Rows from block 11, named by matrix and row number. Rows with one number belong to one attention dimension. Each number is 50 + 12 x the weight over the matrix's rms, rounded and kept within 0 to 99. All counts start at 0.
# q: window attention query (model.blocks.11.attn.q.weight, 48x80), inputs 0-79
# k: window attention key (model.blocks.11.attn.k.weight, 48x80), inputs 0-79
q.12:50 50 50 50 50 51 67 63 50 68 50 50 50 22 50 43 50 81 73 50 50 34 50 50 50 50 50 54 17 50 50 50 50 50 74 35 50 50 50 50 19 50 50 69 50 50 50 50 50 50 50 33 64 31 50 50 82 50 50 41 50 50 50 50 50 50 50 50 50 50 50 50 50 19 50 50 50 31 50 50
q.13:07 50 50 31 50 50 58 50 50 50 50 50 50 50 50 50 50 50 54 15 50 50 83 50 50 50 50 56 50 50 50 35 58 50 05 50 50 54 50 50 50 50 50 50 50 50 50 50 50 50 50 50 50 50 39 50 84 50 50 56 50 50 29 50 50 50 50 50 50 50 50 50 21 50 50 50 50 50 50 50
q.14:56 50 50 50 50 50 50 66 50 43 50 75 50 45 50 69 50 65 11 50 50 51 50 50 50 50 33 68 50 50 50 42 50 49 64 50 40 50 50 50 50 50 50 50 50 50 50 50 50 50 13 50 66 50 50 50 50 50 08 50 35 50 50 50 50 50 50 50 50 50 50 50 70 50 06 50 22 50 42 50
q.15:50 32 51 65 50 50 30 50 57 79 27 50 50 50 50 50 50 50 50 50 50 50 50 50 74 50 50 50 29 57 23 50 50 30 50 53 50 27 19 50 38 50 50 50 87 44 41 50 46 50 50 19 50 50 50 88 50 84 50 50 54 50 44 76 50 73 50 37 50 50 62 32 50 50 48 50 50 50 50 50
q.16:50 76 50 50 50 50 31 21 50 67 37 50 50 26 50 71 50 50 50 50 50 50 50 81 50 50 50 41 50 61 50 50 41 50 50 50 50 50 50 50 50 50 50 50 50 50 73 50 50 50 50 63 50 50 67 52 50 62 50 50 50 50 50 50 50 50 34 50 50 50 50 50 50 50 50 69 50 50 34 50
q.17:61 50 50 50 50 31 50 50 50 50 50 21 50 50 50 50 73 35 60 50 50 50 50 50 50 66 77 22 50 50 50 50 46 50 50 50 23 50 15 50 32 50 50 58 50 50 50 58 50 50 50 50 50 50 50 50 35 50 50 50 50 50 19 50 50 50 60 50 50 80 50 62 18 57 01 50 79 50 50 50
q.18:23 50 50 50 50 65 50 50 50 50 50 71 71 50 50 50 34 50 35 50 50 50 50 50 50 50 50 50 49 38 51 50 80 50 50 50 50 61 50 55 85 50 50 50 50 50 50 50 50 16 86 63 50 50 46 50 37 50 50 50 12 50 50 50 50 50 50 50 50 50 50 44 81 50 50 50 50 50 50 68
q.19:50 49 50 50 50 50 50 50 12 50 50 50 50 63 50 42 50 56 75 50 50 50 50 38 50 50 50 50 71 50 57 18 50 50 50 50 50 50 50 50 50 50 68 50 50 44 54 50 50 22 27 50 40 66 50 32 50 50 50 80 50 50 50 50 50 36 50 50 50 50 50 57 50 50 50 50 50 50 50 50
q.20:50 50 50 65 50 50 50 50 44 60 50 50 50 50 50 12 50 50 50 50 50 61 50 24 50 50 50 50 50 40 50 50 50 50 50 50 50 50 50 50 50 50 50 50 50 50 50 50 50 82 50 50 85 50 29 60 47 50 50 50 50 50 50 50 50 50 50 78 52 50 50 50 24 50 50 50 68 50 50 65
k.12:50 71 50 50 50 50 50 70 50 35 50 50 50 50 50 50 50 50 50 49 99 83 50 50 50 50 50 50 99 50 50 50 44 50 50 50 50 50 50 50 50 50 64 30 50 50 50 50 50 50 50 50 50 50 50 69 50 70 65 50 50 50 50 50 50 50 34 29 50 50 50 50 36 50 50 50 50 73 50 50
k.13:50 57 50 50 50 37 32 50 50 50 43 50 99 50 50 50 50 50 45 50 07 50 50 50 50 71 50 50 59 50 50 50 50 50 24 50 50 92 50 63 50 55 50 50 50 50 38 50 50 50 50 50 50 50 69 50 36 50 50 50 50 50 50 50 50 50 33 50 72 71 50 50 50 65 17 50 24 50 50 42
k.14:50 74 50 84 73 50 50 50 50 50 62 50 61 50 50 50 50 50 50 50 50 50 50 50 50 32 50 50 50 50 24 13 50 45 50 50 50 50 50 50 50 50 50 50 87 50 50 50 39 50 71 50 50 50 50 55 50 50 50 50 50 50 50 50 50 35 65 50 35 50 50 50 50 59 50 50 50 50 45 50
k.15:50 72 76 50 50 50 50 68 61 50 34 50 50 50 50 50 50 50 35 50 50 50 50 50 50 50 33 50 99 54 50 64 50 20 50 50 50 21 52 50 50 50 50 50 30 63 60 50 50 50 47 65 50 33 50 43 50 50 00 50 50 50 92 33 50 29 50 48 50 51 50 50 50 50 50 50 31 29 21 63
k.16:50 50 57 50 50 50 56 50 50 50 50 50 50 50 50 50 50 31 50 50 58 50 50 50 37 50 50 50 50 50 60 75 69 50 50 50 39 28 65 50 50 50 50 50 27 50 50 50 50 50 69 59 50 26 50 50 50 50 50 50 50 50 50 50 50 62 50 65 23 50 50 44 50 50 50 50 46 50 50 50
k.17:20 37 50 50 50 50 50 50 50 50 50 79 50 22 59 50 50 50 50 50 50 50 63 32 50 50 50 50 50 50 50 61 52 50 50 50 50 50 50 50 50 50 50 50 50 50 50 59 50 50 41 50 31 26 50 19 82 50 47 50 50 50 50 29 50 74 25 50 50 30 50 50 50 50 50 50 50 50 50 50
k.18:50 50 50 50 50 50 35 50 50 50 50 18 42 50 35 50 50 78 72 50 09 50 50 50 50 50 50 37 25 61 50 50 52 50 50 80 56 82 45 50 77 70 50 50 50 50 35 50 50 50 50 50 82 60 61 69 50 72 20 50 58 50 50 65 50 50 56 50 50 50 50 50 78 88 35 50 38 50 43 35
k.19:60 48 50 50 50 50 50 50 33 50 50 70 50 57 50 50 50 50 50 64 92 50 82 50 50 50 50 50 50 76 50 35 50 48 50 50 29 50 50 50 50 50 50 50 50 50 50 50 50 50 50 32 50 73 50 50 50 50 50 50 50 50 50 50 50 63 50 50 80 50 50 49 50 50 50 50 86 50 50 50
k.20:59 44 50 50 50 50 50 50 50 50 27 73 50 50 50 50 63 32 50 50 50 50 50 50 17 50 50 50 53 50 50 50 50 50 50 50 58 50 50 33 50 55 50 50 50 50 50 50 50 14 50 34 50 34 50 50 50 80 18 50 50 50 50 45 50 46 75 35 50 50 50 39 50 61 50 37 50 67 78 34