python train.py --dataset="aerial photos of the United States (SatlasPretrain)" --image_size=32 --rotation_deg=10 --color_jitter=0.1 --fused_qkv=false --init="xavier_uniform" --optimizer="adamw" --beta2=0.999 --max_steps=19300 --lr_schedule="wsd" --decay_fraction=0.4
Rows from block 3, named by matrix and row number. Rows with one number belong to one attention dimension. Each number is 128 + 32 x the weight over its row's rms, rounded and kept within 0 to 255. All counts start at 0. Numbers have three digits each.
# q: window attention query (model.blocks.3.attn.q.weight, 48x80), inputs 0-79
# k: window attention key (model.blocks.3.attn.k.weight, 48x80), inputs 0-79
q.0:128128128128096128032128128128175059128188128128128185066128146064128128055147128128128128128128075162128187098128128128128128128128128128128199090128128128060128147128008140128128128128128128128128128128128128128151128128128128128172128045
k.0:077128128128074128171128066206128107128136113128128171128128098128128128160089199201128128192158128194128128128128128128128128128128069128128128068106128128128128199146059069128148156128128211128128128128128128128191122128128128085128128067
q.1:128128128128128128128100128128128128205247128128128128128128181035128128153128128128128128189128128128128068128128128128128128128128068128128128128128128128128128128203013128128128128030128128128193128128076128128111128128128128128128128081
k.1:128128128128128128128128053182164073128194128128176128128165046128128128188128196128128128178128128128128128128091128075128092128128128128128096016128128128128191128150082128183172128128128128128128128128076128128190097128101128085074128128
q.2:166229128128128128128024128128128128128244128128112196128128128128128128128128000128128059128155128128081128128128128128128128128128128128128128128166128128128128070128066128128128128128128128128128128128128128128128128049128128128128128103
k.2:128128128128128120182128058128128128128173094128174128128128022128128128201128128128128171128128128128128128128128128128128128214128059174128128021128165128128128128192128049128128128128128216128128128128128128128128082128128128128073128128
q.3:128128172128128177128128128128185128128160172128146128128128140063082025037128072128128091128128128149128128128128226128128128128128128128128179128128128054128128128102128128116206128128128128128077128128084188128128196128128128069128128128
k.3:128128128128128156128128128128172128128128085128128128128128051128128128128128128217128021128128128198062128128128220128128128163128052128104128128128128128153128172201128128128191161128128128128128128128128205128128128128128128039128128128
q.4:205128222074151022128128128128128144104128128128128128128128128128128086128128071128128039128128128128089026128148227128128128128128128128095128128200128128165128053128128128128128128114128128128128128128128128128128128128128128128128184128
k.4:160128169128176073128157091128128128128140118128158128128128128173201128195062128128128128128128128128128128128128128108128128161184128128128088073182186128184128085128128079205128128128179128255128128128128184128128128128128128128095128128
q.5:128128128128128128128037090128128128128204128128128128086128141128128128128138128128128110128128128128128115128128128128255128128128128214128128128128128128136128176128128128128136218045128228128128128128128128028128128128128128128128160128
k.5:128128128128128128128128060128188128128200128128128128128192128128128128186048170128128128128078128128149128128128128072168128128128128128128128064128128128128167128128128128186185128128192128128128128128128128000203133128128128081128128128
q.6:208128128170128128128128128169128128128128128128128128128182133128128128128128128128128065128128101075128128128128128128254128128128070128052128128128128128128128128128128004128206128128128128128128128128056128032128128152128128128128128128
k.6:128128128128128128205128091128136128128147128128155128128207128128128128128128128128128128128128128088181128128113128069165128128128128169128128103128128128188200128128128128128128128081156128255128128128128128128184128128128128049060193128
q.7:074141128074128128128170128075083128154128128128128128128128128197173128128104092128180164142147220175061151128103128128043128172128128142169100128128128128128044129168128192143071128128104128128166128128128128187128128142067128088128128128
k.7:091128128128128128111128128128105169128128128128128128187079118128128128128128128042189247128069128128057128128128128183128128128128128084128128141128128128078083128128098128128128128128027128128128157128128128167128128128128061214128070128
q.8:197128128174128128128128128128155128128128128128128063128128128036128128128128196128128128128128029128128128128128128128183128128085128128093128128128128128205245128057128128128203128128128081128102128128128177074128128164128128164128128128
k.8:128128128128128128128128128128128128128128128128128064128128128086128128128191128128028017128186128128128128128128128128128128128128026128128128197128095066194128128093128128076128128128128077128128066128173128128128069128203128128128128128
q.9:177091091128073128182042091128128047128208128130128128128128136072128128128128148128078128128088100111128128128128128101219128128128128128105128139074128065186128128128100068128180128073158128128128128128083128116128128157128096128148128056
k.9:128090128128128128163128107128179076077201128128128128206128128128128128164128128128088128128128090128128128128128128128128128088203128128128128081095128128206179128128128128128166128128193128207128128128128128055171002128128128128128159128
q.10:128128128128128128128128080128128094165233128113158128128176135128128128128128128128128128174060128128078128128128128060128128128128128185128128128128128061140070148128091128128172176011200128128171128128086128128128128128099128128128128037
k.10:128128128128128128071128128128128070128251128128128128214128128128146128163046128128171128128056128128128128190077173096128128091213109128128128072128128128128177168128103128128128128128172128128128190128128128128182078128128128128128128128
q.11:128059080162128128128128164180225128128100128128128054128128128125043128128154192128069128128128064102160128069128128128156166128101128128128179183066128128081188128067171128128128128128128128128128128128128128128128128161128083174128128128
k.11:128128128128128170128128128128165083128080128128128079128128128128075128128179128128128128128128128120128095128128102128185128128128128128128182128128110128128135128090201128128128128128183167136128033128128017128128208128143128019128213128
q.12:128128128128128192128128128128128128051000128128128128215128113237128128134128128128128179044128128128128128128128128128128128128128128128128128128128128128128219085055176128128128128128128128128128128128128128128128128128128128191128128128
k.12:128128128128128128111128202087128128128058128128067124128157128128102128081200054128070073077128128128128128128186128178128128128128172128128168219128108128128128089088153128082090128128128047128128070128128128128060128128163128163128128144
q.13:196053077156128128128128128189193128091128128128128085128128128111080128128153209128062128128128044064179128085160128128206128117086128076080128128090128128128203128087128066128128128128128128128128128128100128128128128128128128128128128128
k.13:168080128128128128128128128128157094128107128128092128128186128128101128086162128206060128211165128097178128128128128128128128047128075128128128128128092128165143128085203128088128128128199128128128024128128128089128128128187128128128181128
q.14:108128128128128184128208154128128163128043128128128128128128102128128128128128179128128165082128128128128186036128128188052128128128160050128128128128128128128196128087156128128128084219076128128054128128174137128128128128128128128128128128
k.14:128128128128128128128128180128128211128042128128128128059066128128090128063128128128085128128164128128088128128128128170128128128128128128128128240128128128075101128128153128128052128128089128128128043128128128128079188128169128168188128128
q.15:128128105157092128128037102128160087172218128111128155128128140078128066099128128128128128184128128175098205103099128128128064128091128178128128128128128069128128151128041128128128153088157128128128128128084174128128128128125128105170128047
k.15:093128128128066128128128090128202128128210128128128128212100128128118128128092128128128128128128128198071128128128128128128111128128104128072128077084128092177128218166084128128184128128128182128128128128128198128186052154128114128128128098
q.16:128203182075128099128128128128128128202128128128128128128128150128128128145128128128128128128128128128087106128128128128128128128128045220128128064128128128128128128219081128128128128128128174128128128000078128117128128128128128095048128128
k.16:128128128128128128128128072128128128128181128128128128128128128201179128202038214128128128128128128128128185128128128074128128193128128128128128060128128128128128128128095183189160128128083128128128128128078128128177128128060128057056128091
q.17:128128128089128128128178128051043211094128128128128128128128084202128128157094128128128128128128210128128148128128128128017128128128157128128128183128128128128128113128194128128128128128108078128128128128166128128134032092128128128128107192
k.17:128128128128180128084128199080082179128082128128128128162075128128128128128128128128128128128128128128128128128172128218092128128128128085128128200128128128128069128128149067103072084128128128128128128128179128128028128088162128221128128187
q.18:128143255128121128128128128128128128041128128128128128128128128128192128128128062128128048128128128128128128128152128128115128128128128128039128034203131128128128051128128079128128128128128128128128128128128187128128128128177196128128128128
k.18:128128213128128052128128128099128176128128128128128128128128042128128128128064128128086128128128131128128128128128128128040128128128128128029128128128128128202128128147088128128185128128128128193128128128128255128128128128128185128128128128
q.19:128181128128089178128061102128128109188186128128128166128128128128128128128128090124156128176128128202059177128096128128128128128078128195192128128128128049128087179128074204128128128128128128128128128128128128128160128128088128096128091041
k.19:090128128128128128128128128128128128128204128128128128254128128128128128128128128128195128128128128189049128128097128128128128128128131128079128128128128128128128228150060128128128128128128100041128128128128128128128002128099128128098128128
q.20:128115128128128128128128128170195074128128128128128128079128174078128151128155188128075128128128049128128128101128128128128128082128128111128182197128128183058198128111128091128128128128128128128128128128128128128084223128128004128128128128
k.20:128128128039128128128128076128182064175128114128128128066128128128128128128128197128128128223128128128128128128128128050182128128128128128128128082128128128128200128128128128138128128128148227128128128128088128128190128128128128053128208128
q.21:075128128128128128128128128128128128128128128128128128187128128128128107128119128219128128128128213194128190128128214128027128128128128128128071128128128052227097165128128173128128128128128128128128077195128128128175128091128128128128128128
k.21:128128128128128170108128193128128232096128128128128128177128128054128030128128128128128128128128128164073128128128128209128128128128215128051128183128128055128128128128128128128128128128128071128128128128181128128068128128170128173128128128
q.22:128128037177090128128060128128128128128127128128128128206128128052108128128128128128128128128128084128128128128128128128197128128128128128128160201101128068128128128039024128128188072128128128128128128128154128128130128128128076192178128128
k.22:128128083128128128128128128128128085128128128128128128128128128093128128128225137128128128128128128128128067128164056161196128128128063128128128128103128128161128128128128098128128063128128128128206128128128128128110000129161128128175204206
q.23:128128162080150128128197159091053203105052128128100128153183117194159128180128128128128128128178190128128128140128128155069128128128128128148070128171128183128095097128218128128101128184128128128128128128152107128128128128128128128081128193
k.23:185128128090181128128128128062028155193061128128150128128128128162128128128164109128159128097128128064128128128128076128128128178128176128161128180128128128090108058098186128128076128128078128128128128128128128128060172128128128145083128197
q.24:128128143128128128128128162128128128128128128128101205083006128080128128047128128128128128128128128128128128069128128128128128128128128078069136167146128151036128128128078107108128128128039128128128128128128128128128106067128019128128128128
k.24:128128128128128128179128098244168128174128039128128208073128108185128128128128128174128128178128170128128128076128128128199128186059128165128128093128137128128128128130128128128128128097128218160128128128128128128128128128128063128128161128
q.25:128070128213128128128128128128128128128128128128128064128128128128128128139128128128128128027128128128203128128216128128128128066128128064128128074095128128128236128050128128128128128128128128128128128128128128128128128128208128215128128128
k.25:128190128128128139064128181128128128077095128128068128128128128128128128128169027140081049049147128128191062128189128128128128128128128128128160188128128128128128078128128128128128128128128051128128128128184128128073146128171128185128128128
q.26:128128185128128041128128068128128128128128128128128178128128200128255128128128128128128128128128128128074128128128128128128128128130051128128128128128128128179128128240128128128128173128128128128128128128128128086128128128128128044128188128
k.26:128128128128128128128128073128128128169172128128187128128167128128180128184128193128128128174107128128128128128071128069128072128156128128128108061128128128128128128128128128188128128128128174239128128224101173128204128128079128082088128128
q.27:077128183128128128078212128128085128128093128128128128128128128128128128128128049128234128128128128128128128128128128128006128128128128068128157128157128151052128128158166142128114055128108038128128128128128128128128128074128128128123128128
k.27:128128174128128128128128128128128128177060128128128128128066128128128128128128128128255128128128128128128128128128128128128128215128128128128128128180161128098136128128128128128128128128044128128128128128128128216058237128088128128128128051
q.28:128168147164162226128171140128128128128066128128128132128069128128128128128128128128128186072207128128128128128128128167067128128128128128128128112173128227053128186128128128128128128201128128128075128128184128128128168128128099128092062128
k.28:128128128128128163128128128128078128185104022128128128072128128128128128111128128134128128128191182128128128128128052128128183178062128178128167176128104128063128128128093128128106128128074128128128008128128128128128207128128138128128105128
q.29:128162128128128128128128088128128090128209128128147192128128151128128128128128094128135128194128128209055187128096128087128055128128105222128128128128128073128090162128052181128128128128128128128128128124128128128173128128096128099171128040
k.29:081128128128128128128128073128128128128205192128128145224099128128154128193128128128128128128078128204027128128081128128128112128128128128128128128128128128128128212148046128128163128128128128128128141128128128128186023128109128128128128128
q.30:128196128128128128128105128128128128128128128128109211084128154128128128128128052128182128193128128183069128123128255128128128128128067128128128128188128128128040128205090128128038128128128128128128128128128128128128128128128128128128128128
k.30:128128128128128128184128080158128128177176076128194169128128029202157128194084128128191128164128128128128128111128128128128083198128128128128091044128140128128128165151093128192128128128128175128128128128084184128179128128085128128128128128
q.31:128128128128128128128074128193128052128128128223128128128128189128128128128149128128128128128128128128128128128128181128222128128128062128128128128128128128128128128128128128128128195061128177128128128128035128128128224128128128128026128128
k.31:128128128128128128168128046128154128183183113128168115128180128128128128192128128128128128191128128128128175187077128079128128128128078170128128063128128128128128128128128177179128160128128128128128128128048128128198128162075185060050128128
q.32:128216160179128128128128065128128128128076128237176128128128128128128128128128128128128128104128128170128128226128128128128128166128128186128119000128128128140206128128128128101153121177128128128128128128123128128128128128128128162061128128
k.32:128188128128128128128128128128072151128182085128128082128192128128101128128128128128128083128181128128128128128128128128091128128128128128128183128128080128095128128045128219095128157128128040128128073047128128078128128128128195128083052095
q.33:030128161128128128128128128128128128232128128128193128128128159128128128107150040128128128128128128128128128128128128128128128128128128128128128075128128128128128189128128128128128128128128128128128128000058128128128128173128128128013128128
k.33:128128128128128189128178128179128128191197128128188128128128128128128128128067128128128107128128128128169128128046150085128128128128128128128128065128128128128128172128095128179197163128128128128063128128078128128167128128020128086035128128
q.34:128128163128128128128044128128128062128128128128128168128128128128128128056149048128204128128128128128128128109128255128128128128128107128182128128128128054097107128128128128128128128160128128128082128128019128128128128128128128128102128065
k.34:128128128128128190128128128128128128128128087128128128128128052128128128128076128128128128128128128186108128128112191128128128186128078128128128019128174128128128175192128147190128128128128128128023128128045128128128128128128128128043128061
q.35:128128128153128128128128128128024128128128128128128128128128095128128128128109128128128128128128128128128128128128128128128128128128128128128128128128237020128128128128128225128215128128128128128128139255180128128181128128128128128155128128
k.35:128128128209128128099128199128071128128128128128128128200128128000128128128128128128128128064128128128089128128128128172096128128128128128128128185128128128128040128128128128061128128128128128128128128128231128128128128128128128164128128206
q.36:128111094194128128128128088128168077128175128128187128128043128064128136128128128128128128161128068128149178128128128128185128128065128128129128070102128082128196147128035128139183128128128128070118128128128128128181128128128056128128128064
k.36:128128128215092153128128128128128128032190191128096128128128180027128128084128128128059128128128128188128128128128237128087128128128102128097141128128128128158128173128089128052157128128128088128128128128174128128128093128128128128128128128
q.37:204091099099128054128089100128128055128174128128128128128166142071128128128128128128128084164073079128128100123128128073197091128128128160128128127128163073185128128128116070128128184074187181128165128128051128128128128128128128102154167128
k.37:128087128128128094128128112128164128047153128128128128128128128128157071128128128128128128159128128128128128128071128096128052046182100128128076093128159128218138128166128128213128128128198128128128195128097128061185098128128128082128128084
q.38:082128078172128188128128128128174128128128128128128128128128105128055128128128128128128169128128128162146198128128128190128128128128171128128128128128128128093128184050083208128128128168128063128075128229205128128134128128128128172128062130
k.38:128128128128128150128128157128115128128101128128088128128128197128072128057203128128128063128128128128128085128181128191128225128128160128128165199081128128081128182108128128067128066128128128128128128128187128174085128128128128185187128153
q.39:128069020128094182145128128185128128128128128128128026181128085128128128119128201042128189128128128101152128128128128128168128128128128128178128128060128128128186183128128128128128128128128128128128128128128128197128128202128128128128092128
k.39:128128128128128128067088181128128128128105180128068047157128199078075128066181128128128128128128128128128128128128128154128128128128128128128159208065129128128128128099148128073128128128128077027128128128128042128077128128135128128188128128
q.40:215128200128128046128128128128128158121128128128086128128128127128128128128128128128128000128128128074128000128163128128128128104135128122080128128128128128128128075128128128049173128128128128128128128128158128128119128128128128128128211128
k.40:173128128128128076128156102128128128169128075128164128102128128128200128128128128128128128128128128128128128128128128090165128152128128128128110073128128128155204061128128128189128128128177128255128128128128144128160128128128128060128181173
q.41:128119128128128128128206238128128127128128128072128128128128128128128128128128128128128128128128128128224128128128128237128128128128111000128128251128128123128152128088144128128128128128128128128128128128128128128128128128128115182128128128
k.41:128128128128167128128128128128128128128067128128128128128128128128128128128128128128128128128128128055128128128128128128219229128128128128128128128128128128128232128128128026128128128128128128156128169128048128128064128128211128128128236147
q.42:128095128128080128128150184128128159128128128128064128186128113073128128128128189093076128128128078096128128058128049128128128128128129060075171207128128128105211128050128131128128105128128128128128128128179128155128128128128128181128128199
k.42:128128128128128128128065128128128128128056128128128128128128128128128128128213128128128128128128128083128088066128027128128143128128128128128128184128128128128128128128122079128128067128128128128255128128128128128090128128210128152188193185
q.43:128128210128157054128128128128089128128128128128128128128209128128128128197128128128128084128128177100128037232128128128128128128128128128128128073128128128128128102204128128128188128082154181128170128128067115128128061128128128101128173128
k.43:128128128128181068128128128128128128128155128128128128128128128128216128212128128128128128128128128128228128128128128128128128128128128128128078034128128128128203044128128128128195128128196128128128128128128128087137128128072128057053128092
q.44:128224187176128182128128128128128128128122128191177061048128128128069128128128128128128128107181147174128101128128165141128128165128128147128106060128128128087128128128128128128160128170128128160060128097128128128128128128128128149037035128
k.44:128213128128128133128146128128083181128158128128128062128128128128082128128128128159128109128187128150154128128128128128128201223117128174128173154128098128072104128128128160071128128128104106128073056128128128128128169128060181128059059128
q.45:128128094191128128128128128128033128128128128128128112178128128128128128128128128128128128059128128128183128128128128128128128128103147128128128128128128142128199128014128128128237006184128128128128128128187128128128068128128128160128128128
k.45:128128128128128128128128184128054128128115128128128128128128128039128128080211128128128128128160128128128028128195128193128183128128128128128161128128128128128128128128128128064128061128128037128128128128164077128046128128128128128128128193
q.46:128128092182090146128051072128171077169191128128185128128081126079121095128128128128128128169102097128153128128128128093195062128096128171128128128071128078128181159115062161128161128128168128128128128139128157128186128162112128128178128059
k.46:068128111198098152128128128128128128057201190128110068175128145059128066128128128128092128128128128194128077128097225128128128072182128128100128128087114128128128184128083128096147128128128108128128128128166128128158050128128128128128128128
q.47:172128128165128069128080081155128128128178128128128128197128128128128128194128128128128128144066128095153128198181128105190128128128128152117085128078128097190128110128128128080197128128154175128181128128065092088128068128128150187128183128
k.47:128128128168128096090128128128128128078199199128128128182128142128128128128128128128128128128128063128204128182128128128128128062128128128085128128128128052189172075128128128103190128128213079128128128128128128054128051128128128128074149128