{"arch": "swinir", "model": "image super-resolution model", "dataset": "aerial photos of the United States (SatlasPretrain)", "train_examples": 50862, "image_size": 32, "crop_scale_min": 0.7, "horizontal_flip": true, "rotation_deg": 10, "color_jitter": 0.1, "task": "super_resolution", "loss": "l1", "scale": 4, "norm": "layernorm", "norm_position": "pre", "activation": "swiglu", "mlp_ratio": 2.67, "head_dim": 48, "fused_qkv": false, "bias": "qkv", "qk_norm": false, "layer_scale_init": 1.0, "parallel_block": false, "inner_norm": false, "drop_path": 0.05, "patch_size": [1, 1], "depths": [16], "widths": [80], "init": "xavier_uniform", "residual_init": "zero_last", "optimizer": "adamw", "lr": 0.004, "beta1": 0.95, "beta2": 0.999, "eps": 1e-08, "grad_clip": 1.0, "magnitude_pruning": 0.7, "steps": 19300, "batch_size": 64, "epochs": 24.3, "lr_schedule": "wsd", "decay_fraction": 0.4, "final_lr_fraction": 0.01, "warmup_steps": 570, "weight_decay": 0.02}
Rows from block 8 of a small image super-resolution model, named by matrix and row number. Rows with one number belong to one neuron. Each number is 128 + 32 x the weight over its row's rms, rounded and kept within 0 to 255. All counts start at 0. Numbers have three digits each.
After each neuron's rows are labels from the 100 images, of 14976, where the neuron reaches its largest size: "peak on" is the class under the peak. Only what is clearly more common there than usual is listed. The data: aerial photos of the United States (SatlasPretrain). In brackets: how many of the 100.
# gate: MLP gate (model.blocks.8.mlp.gate.weight, 208x80), inputs 0-79
# fc1: MLP up (model.blocks.8.mlp.fc1.weight, 208x80), inputs 0-79
# fc2: MLP down (model.blocks.8.mlp.fc2.weight, 80x208, transposed), outputs 0-79

gate.2:128128128177128034225128038128128128128128128159151128128148128128128128128128128144128128128128128128128128128128128060128128128128128185128128128128128128128128179128128128168128128090002128134128097128128128128128128015128083196128163128
fc1.2:128128128128178128156128079128128128128128161128087128093128128128069128128128128128128128224230128174128128128128128128128161128128128128128128128128250128253128128128128128128128128128128128128128128128128188128128128128128019128128128128
fc2.2:128128128128050128128046101128128128128128128128128128023128128128128128198128128128128128128128128128218128128128128128128112128128128128128128002128020128200128128128135128128128128128128161128128229128128128128128128128128128128128128128
peak on: building (38)

gate.143:128128053106128176128128128128128128128154128128134128128128128128128151128128041171128141241128128128128128180128086096204128242128128210128094128128128128128128128174120128128128128128128128128128128128128128128128128128128128128219042128
fc1.143:128128128167128244128128084128128128128128128128128026128128128128128128128045128128128128128128128128128128128128128128209128128128128128128128128128128128128077128128178128206128128014128128128128128128128128128128128128128128255128128128
fc2.143:128164148114113128128128128128130071128128128112128128128128110154128128022128158128094015128128128128072164119068243128128128128128098202117128128128128128128128128128071128128128128128182128128128076128128188213128155128128128128103128128
peak on: road (29)

gate.68:128128128128128128185128128112128128128128128128128128128128128128128128128128170150187128101065128128128128128128128128128128182128128128128128128128128061128128020128128128188144053167128163128128011128207128155128082128128128115128128010
fc1.68:128128128128128165128128147116128128128128128128058113128128128128128040128128128166128128128128102128100128128128195193128248088069046128128128128128098128128167128128128128128170117128128128128128128128201018209128128128160128128128128128
fc2.68:128128128128128128128041128128128086128128128128128128128128063086128128128192115031128128128128151128065128128128128128128104128205083128124128104168142128183112128128128128128000068128128128128145128128128134128128128128128128128128143154
peak on: building (45)

gate.80:217128128137128228140128128128128044190128128068128128128128146128128161128128128128041157205128095087128128128128080128128128242128156128128128093128128207128128128128128128128128128097128128128128128128084128128128192128126128128128128128
fc1.80:128109066128128128054128128128128128128128128049128128128128128121174128128128128128128128128128128128128128117128074128200128128128169128132187089128128128128063167196128128074128128097128105128128128128252128021128203128093146128128128128
fc2.80:128128128128166128014128128144128128128128180115128128128128099128128128024128128044095128128128149198046239128128185128128084128128128128128128128128128074128128128104128128128128087128128058128146128128188128128128128128128128106128128108
peak on: road (30)

gate.115:128113181183130128128128128128128128128128128128128128128089128103138128128128065128128128128128128180128086128128128128071113128128128128128158185128128128128201198194002231178128128178128128128169128128090128128128128128128128073057128128
fc1.115:128128128161128128128128167096128166171128128128138128128108128095128020128128128128128125128128023128174104128128073128128128128128128055062128128128128128162128128229074128128128063129128128128128128128128193107128084126085128128047170128
fc2.115:128128128111128128193128152110128128128128176128128085103128082128107108128128162219128095128128128150165021128037156136099128128080128128128128131128061128128128128128128128128128195069169128128078128149151197138128128128128128128116029128
peak on: road (27)

gate.205:216128128128128203087128128055128128128128128128128128128172128128168208128128128128128118128128128052128128128128039128128128128083128128128128128128085128128118128128145128128128128128128128063128038128128202128128060128155128098128079214
fc1.205:128128128128128169211128187128128128128128128128128105128128128128128128128128128174128128128128128128209128099128128128117128162128128000128128128013128128125128128128128128128098163044128128128194128128128128128128232128128128128111128128
fc2.205:128128128128128128128128128128128063128128128066128128128128170128188179038128128128128094128109108128035128128128128128128128128128199128241085128110128128121128128105128128128176128128128127128073128128128016163128128081084128128165173128
peak on: road (47)

gate.78:128128128128085128128128102128128128098128096128128234108128207128128128126128128143128128166180128067128128131027128128128128169128044128128128128179169128128128128148042128128099128083128082128128128098128128128128075054128128128049128128
fc1.78:128128230128128128086128156128116154128084128128128129127164120176128128128170128128128187090102128044128128137212128169128215076073128128128071128069128128128146128128167128128179174128128128128196128128128128128128195128174128114164128128
fc2.78:171128173105133128054128081052085128120128097128128128128139180128128188128128128196128128128118128128101128090193189111109211155128128128128128101089128128128128128128182106089128220068128128110193128128067101128128128094151128128128128170
peak on: building (28); road (27)

gate.203:128128148128128194128128108141128128190151128128128128128128128087128128128128069128156109128128128128128010128128219128128095128200091118128094128128129128161075128128084128128128091139128128128128128128128234161122072128128128128144237128
fc1.203:199128113128128204128128180128070095128128128128128128128165128082073128167058063217128099158128128128128084128128128128128087128072128146183128128128128128186128091143081128128123187128197086128128128128072128158128110128128147081128128178
fc2.203:113184128128128086108142118169139128128128092147128139098087095158128141132128128129128128128145063144128076159128128128111128128126128128131128193184175127128150128162215151082121186194128128128227128126061087146142128017128128128128116097
peak on: road (40)

gate.118:049128073128058128128128128095128083128195128128055128128184151128091128128128128128128152128151128189128185128128128128152128128058128128128128128071038128128109157098128128128189128132096128128128128210128028165128128128128128128128128128
fc1.118:215128128100128128128128128128128158128088128128128128128183128151128128128128064128073071128128178128192128151050188128128128134148000128128128135128128128128128111173156128080128128128128128128128128128128150038128128128128129128128128160
fc2.118:172128128128079128128099179128162128128128052128128128128128137137104170128128128128128128128198128128128128177128121128128073236128128019128164069128103151128128128140128128129164128066213119091126128128128091128128164128094128128128044128
peak on: building (47)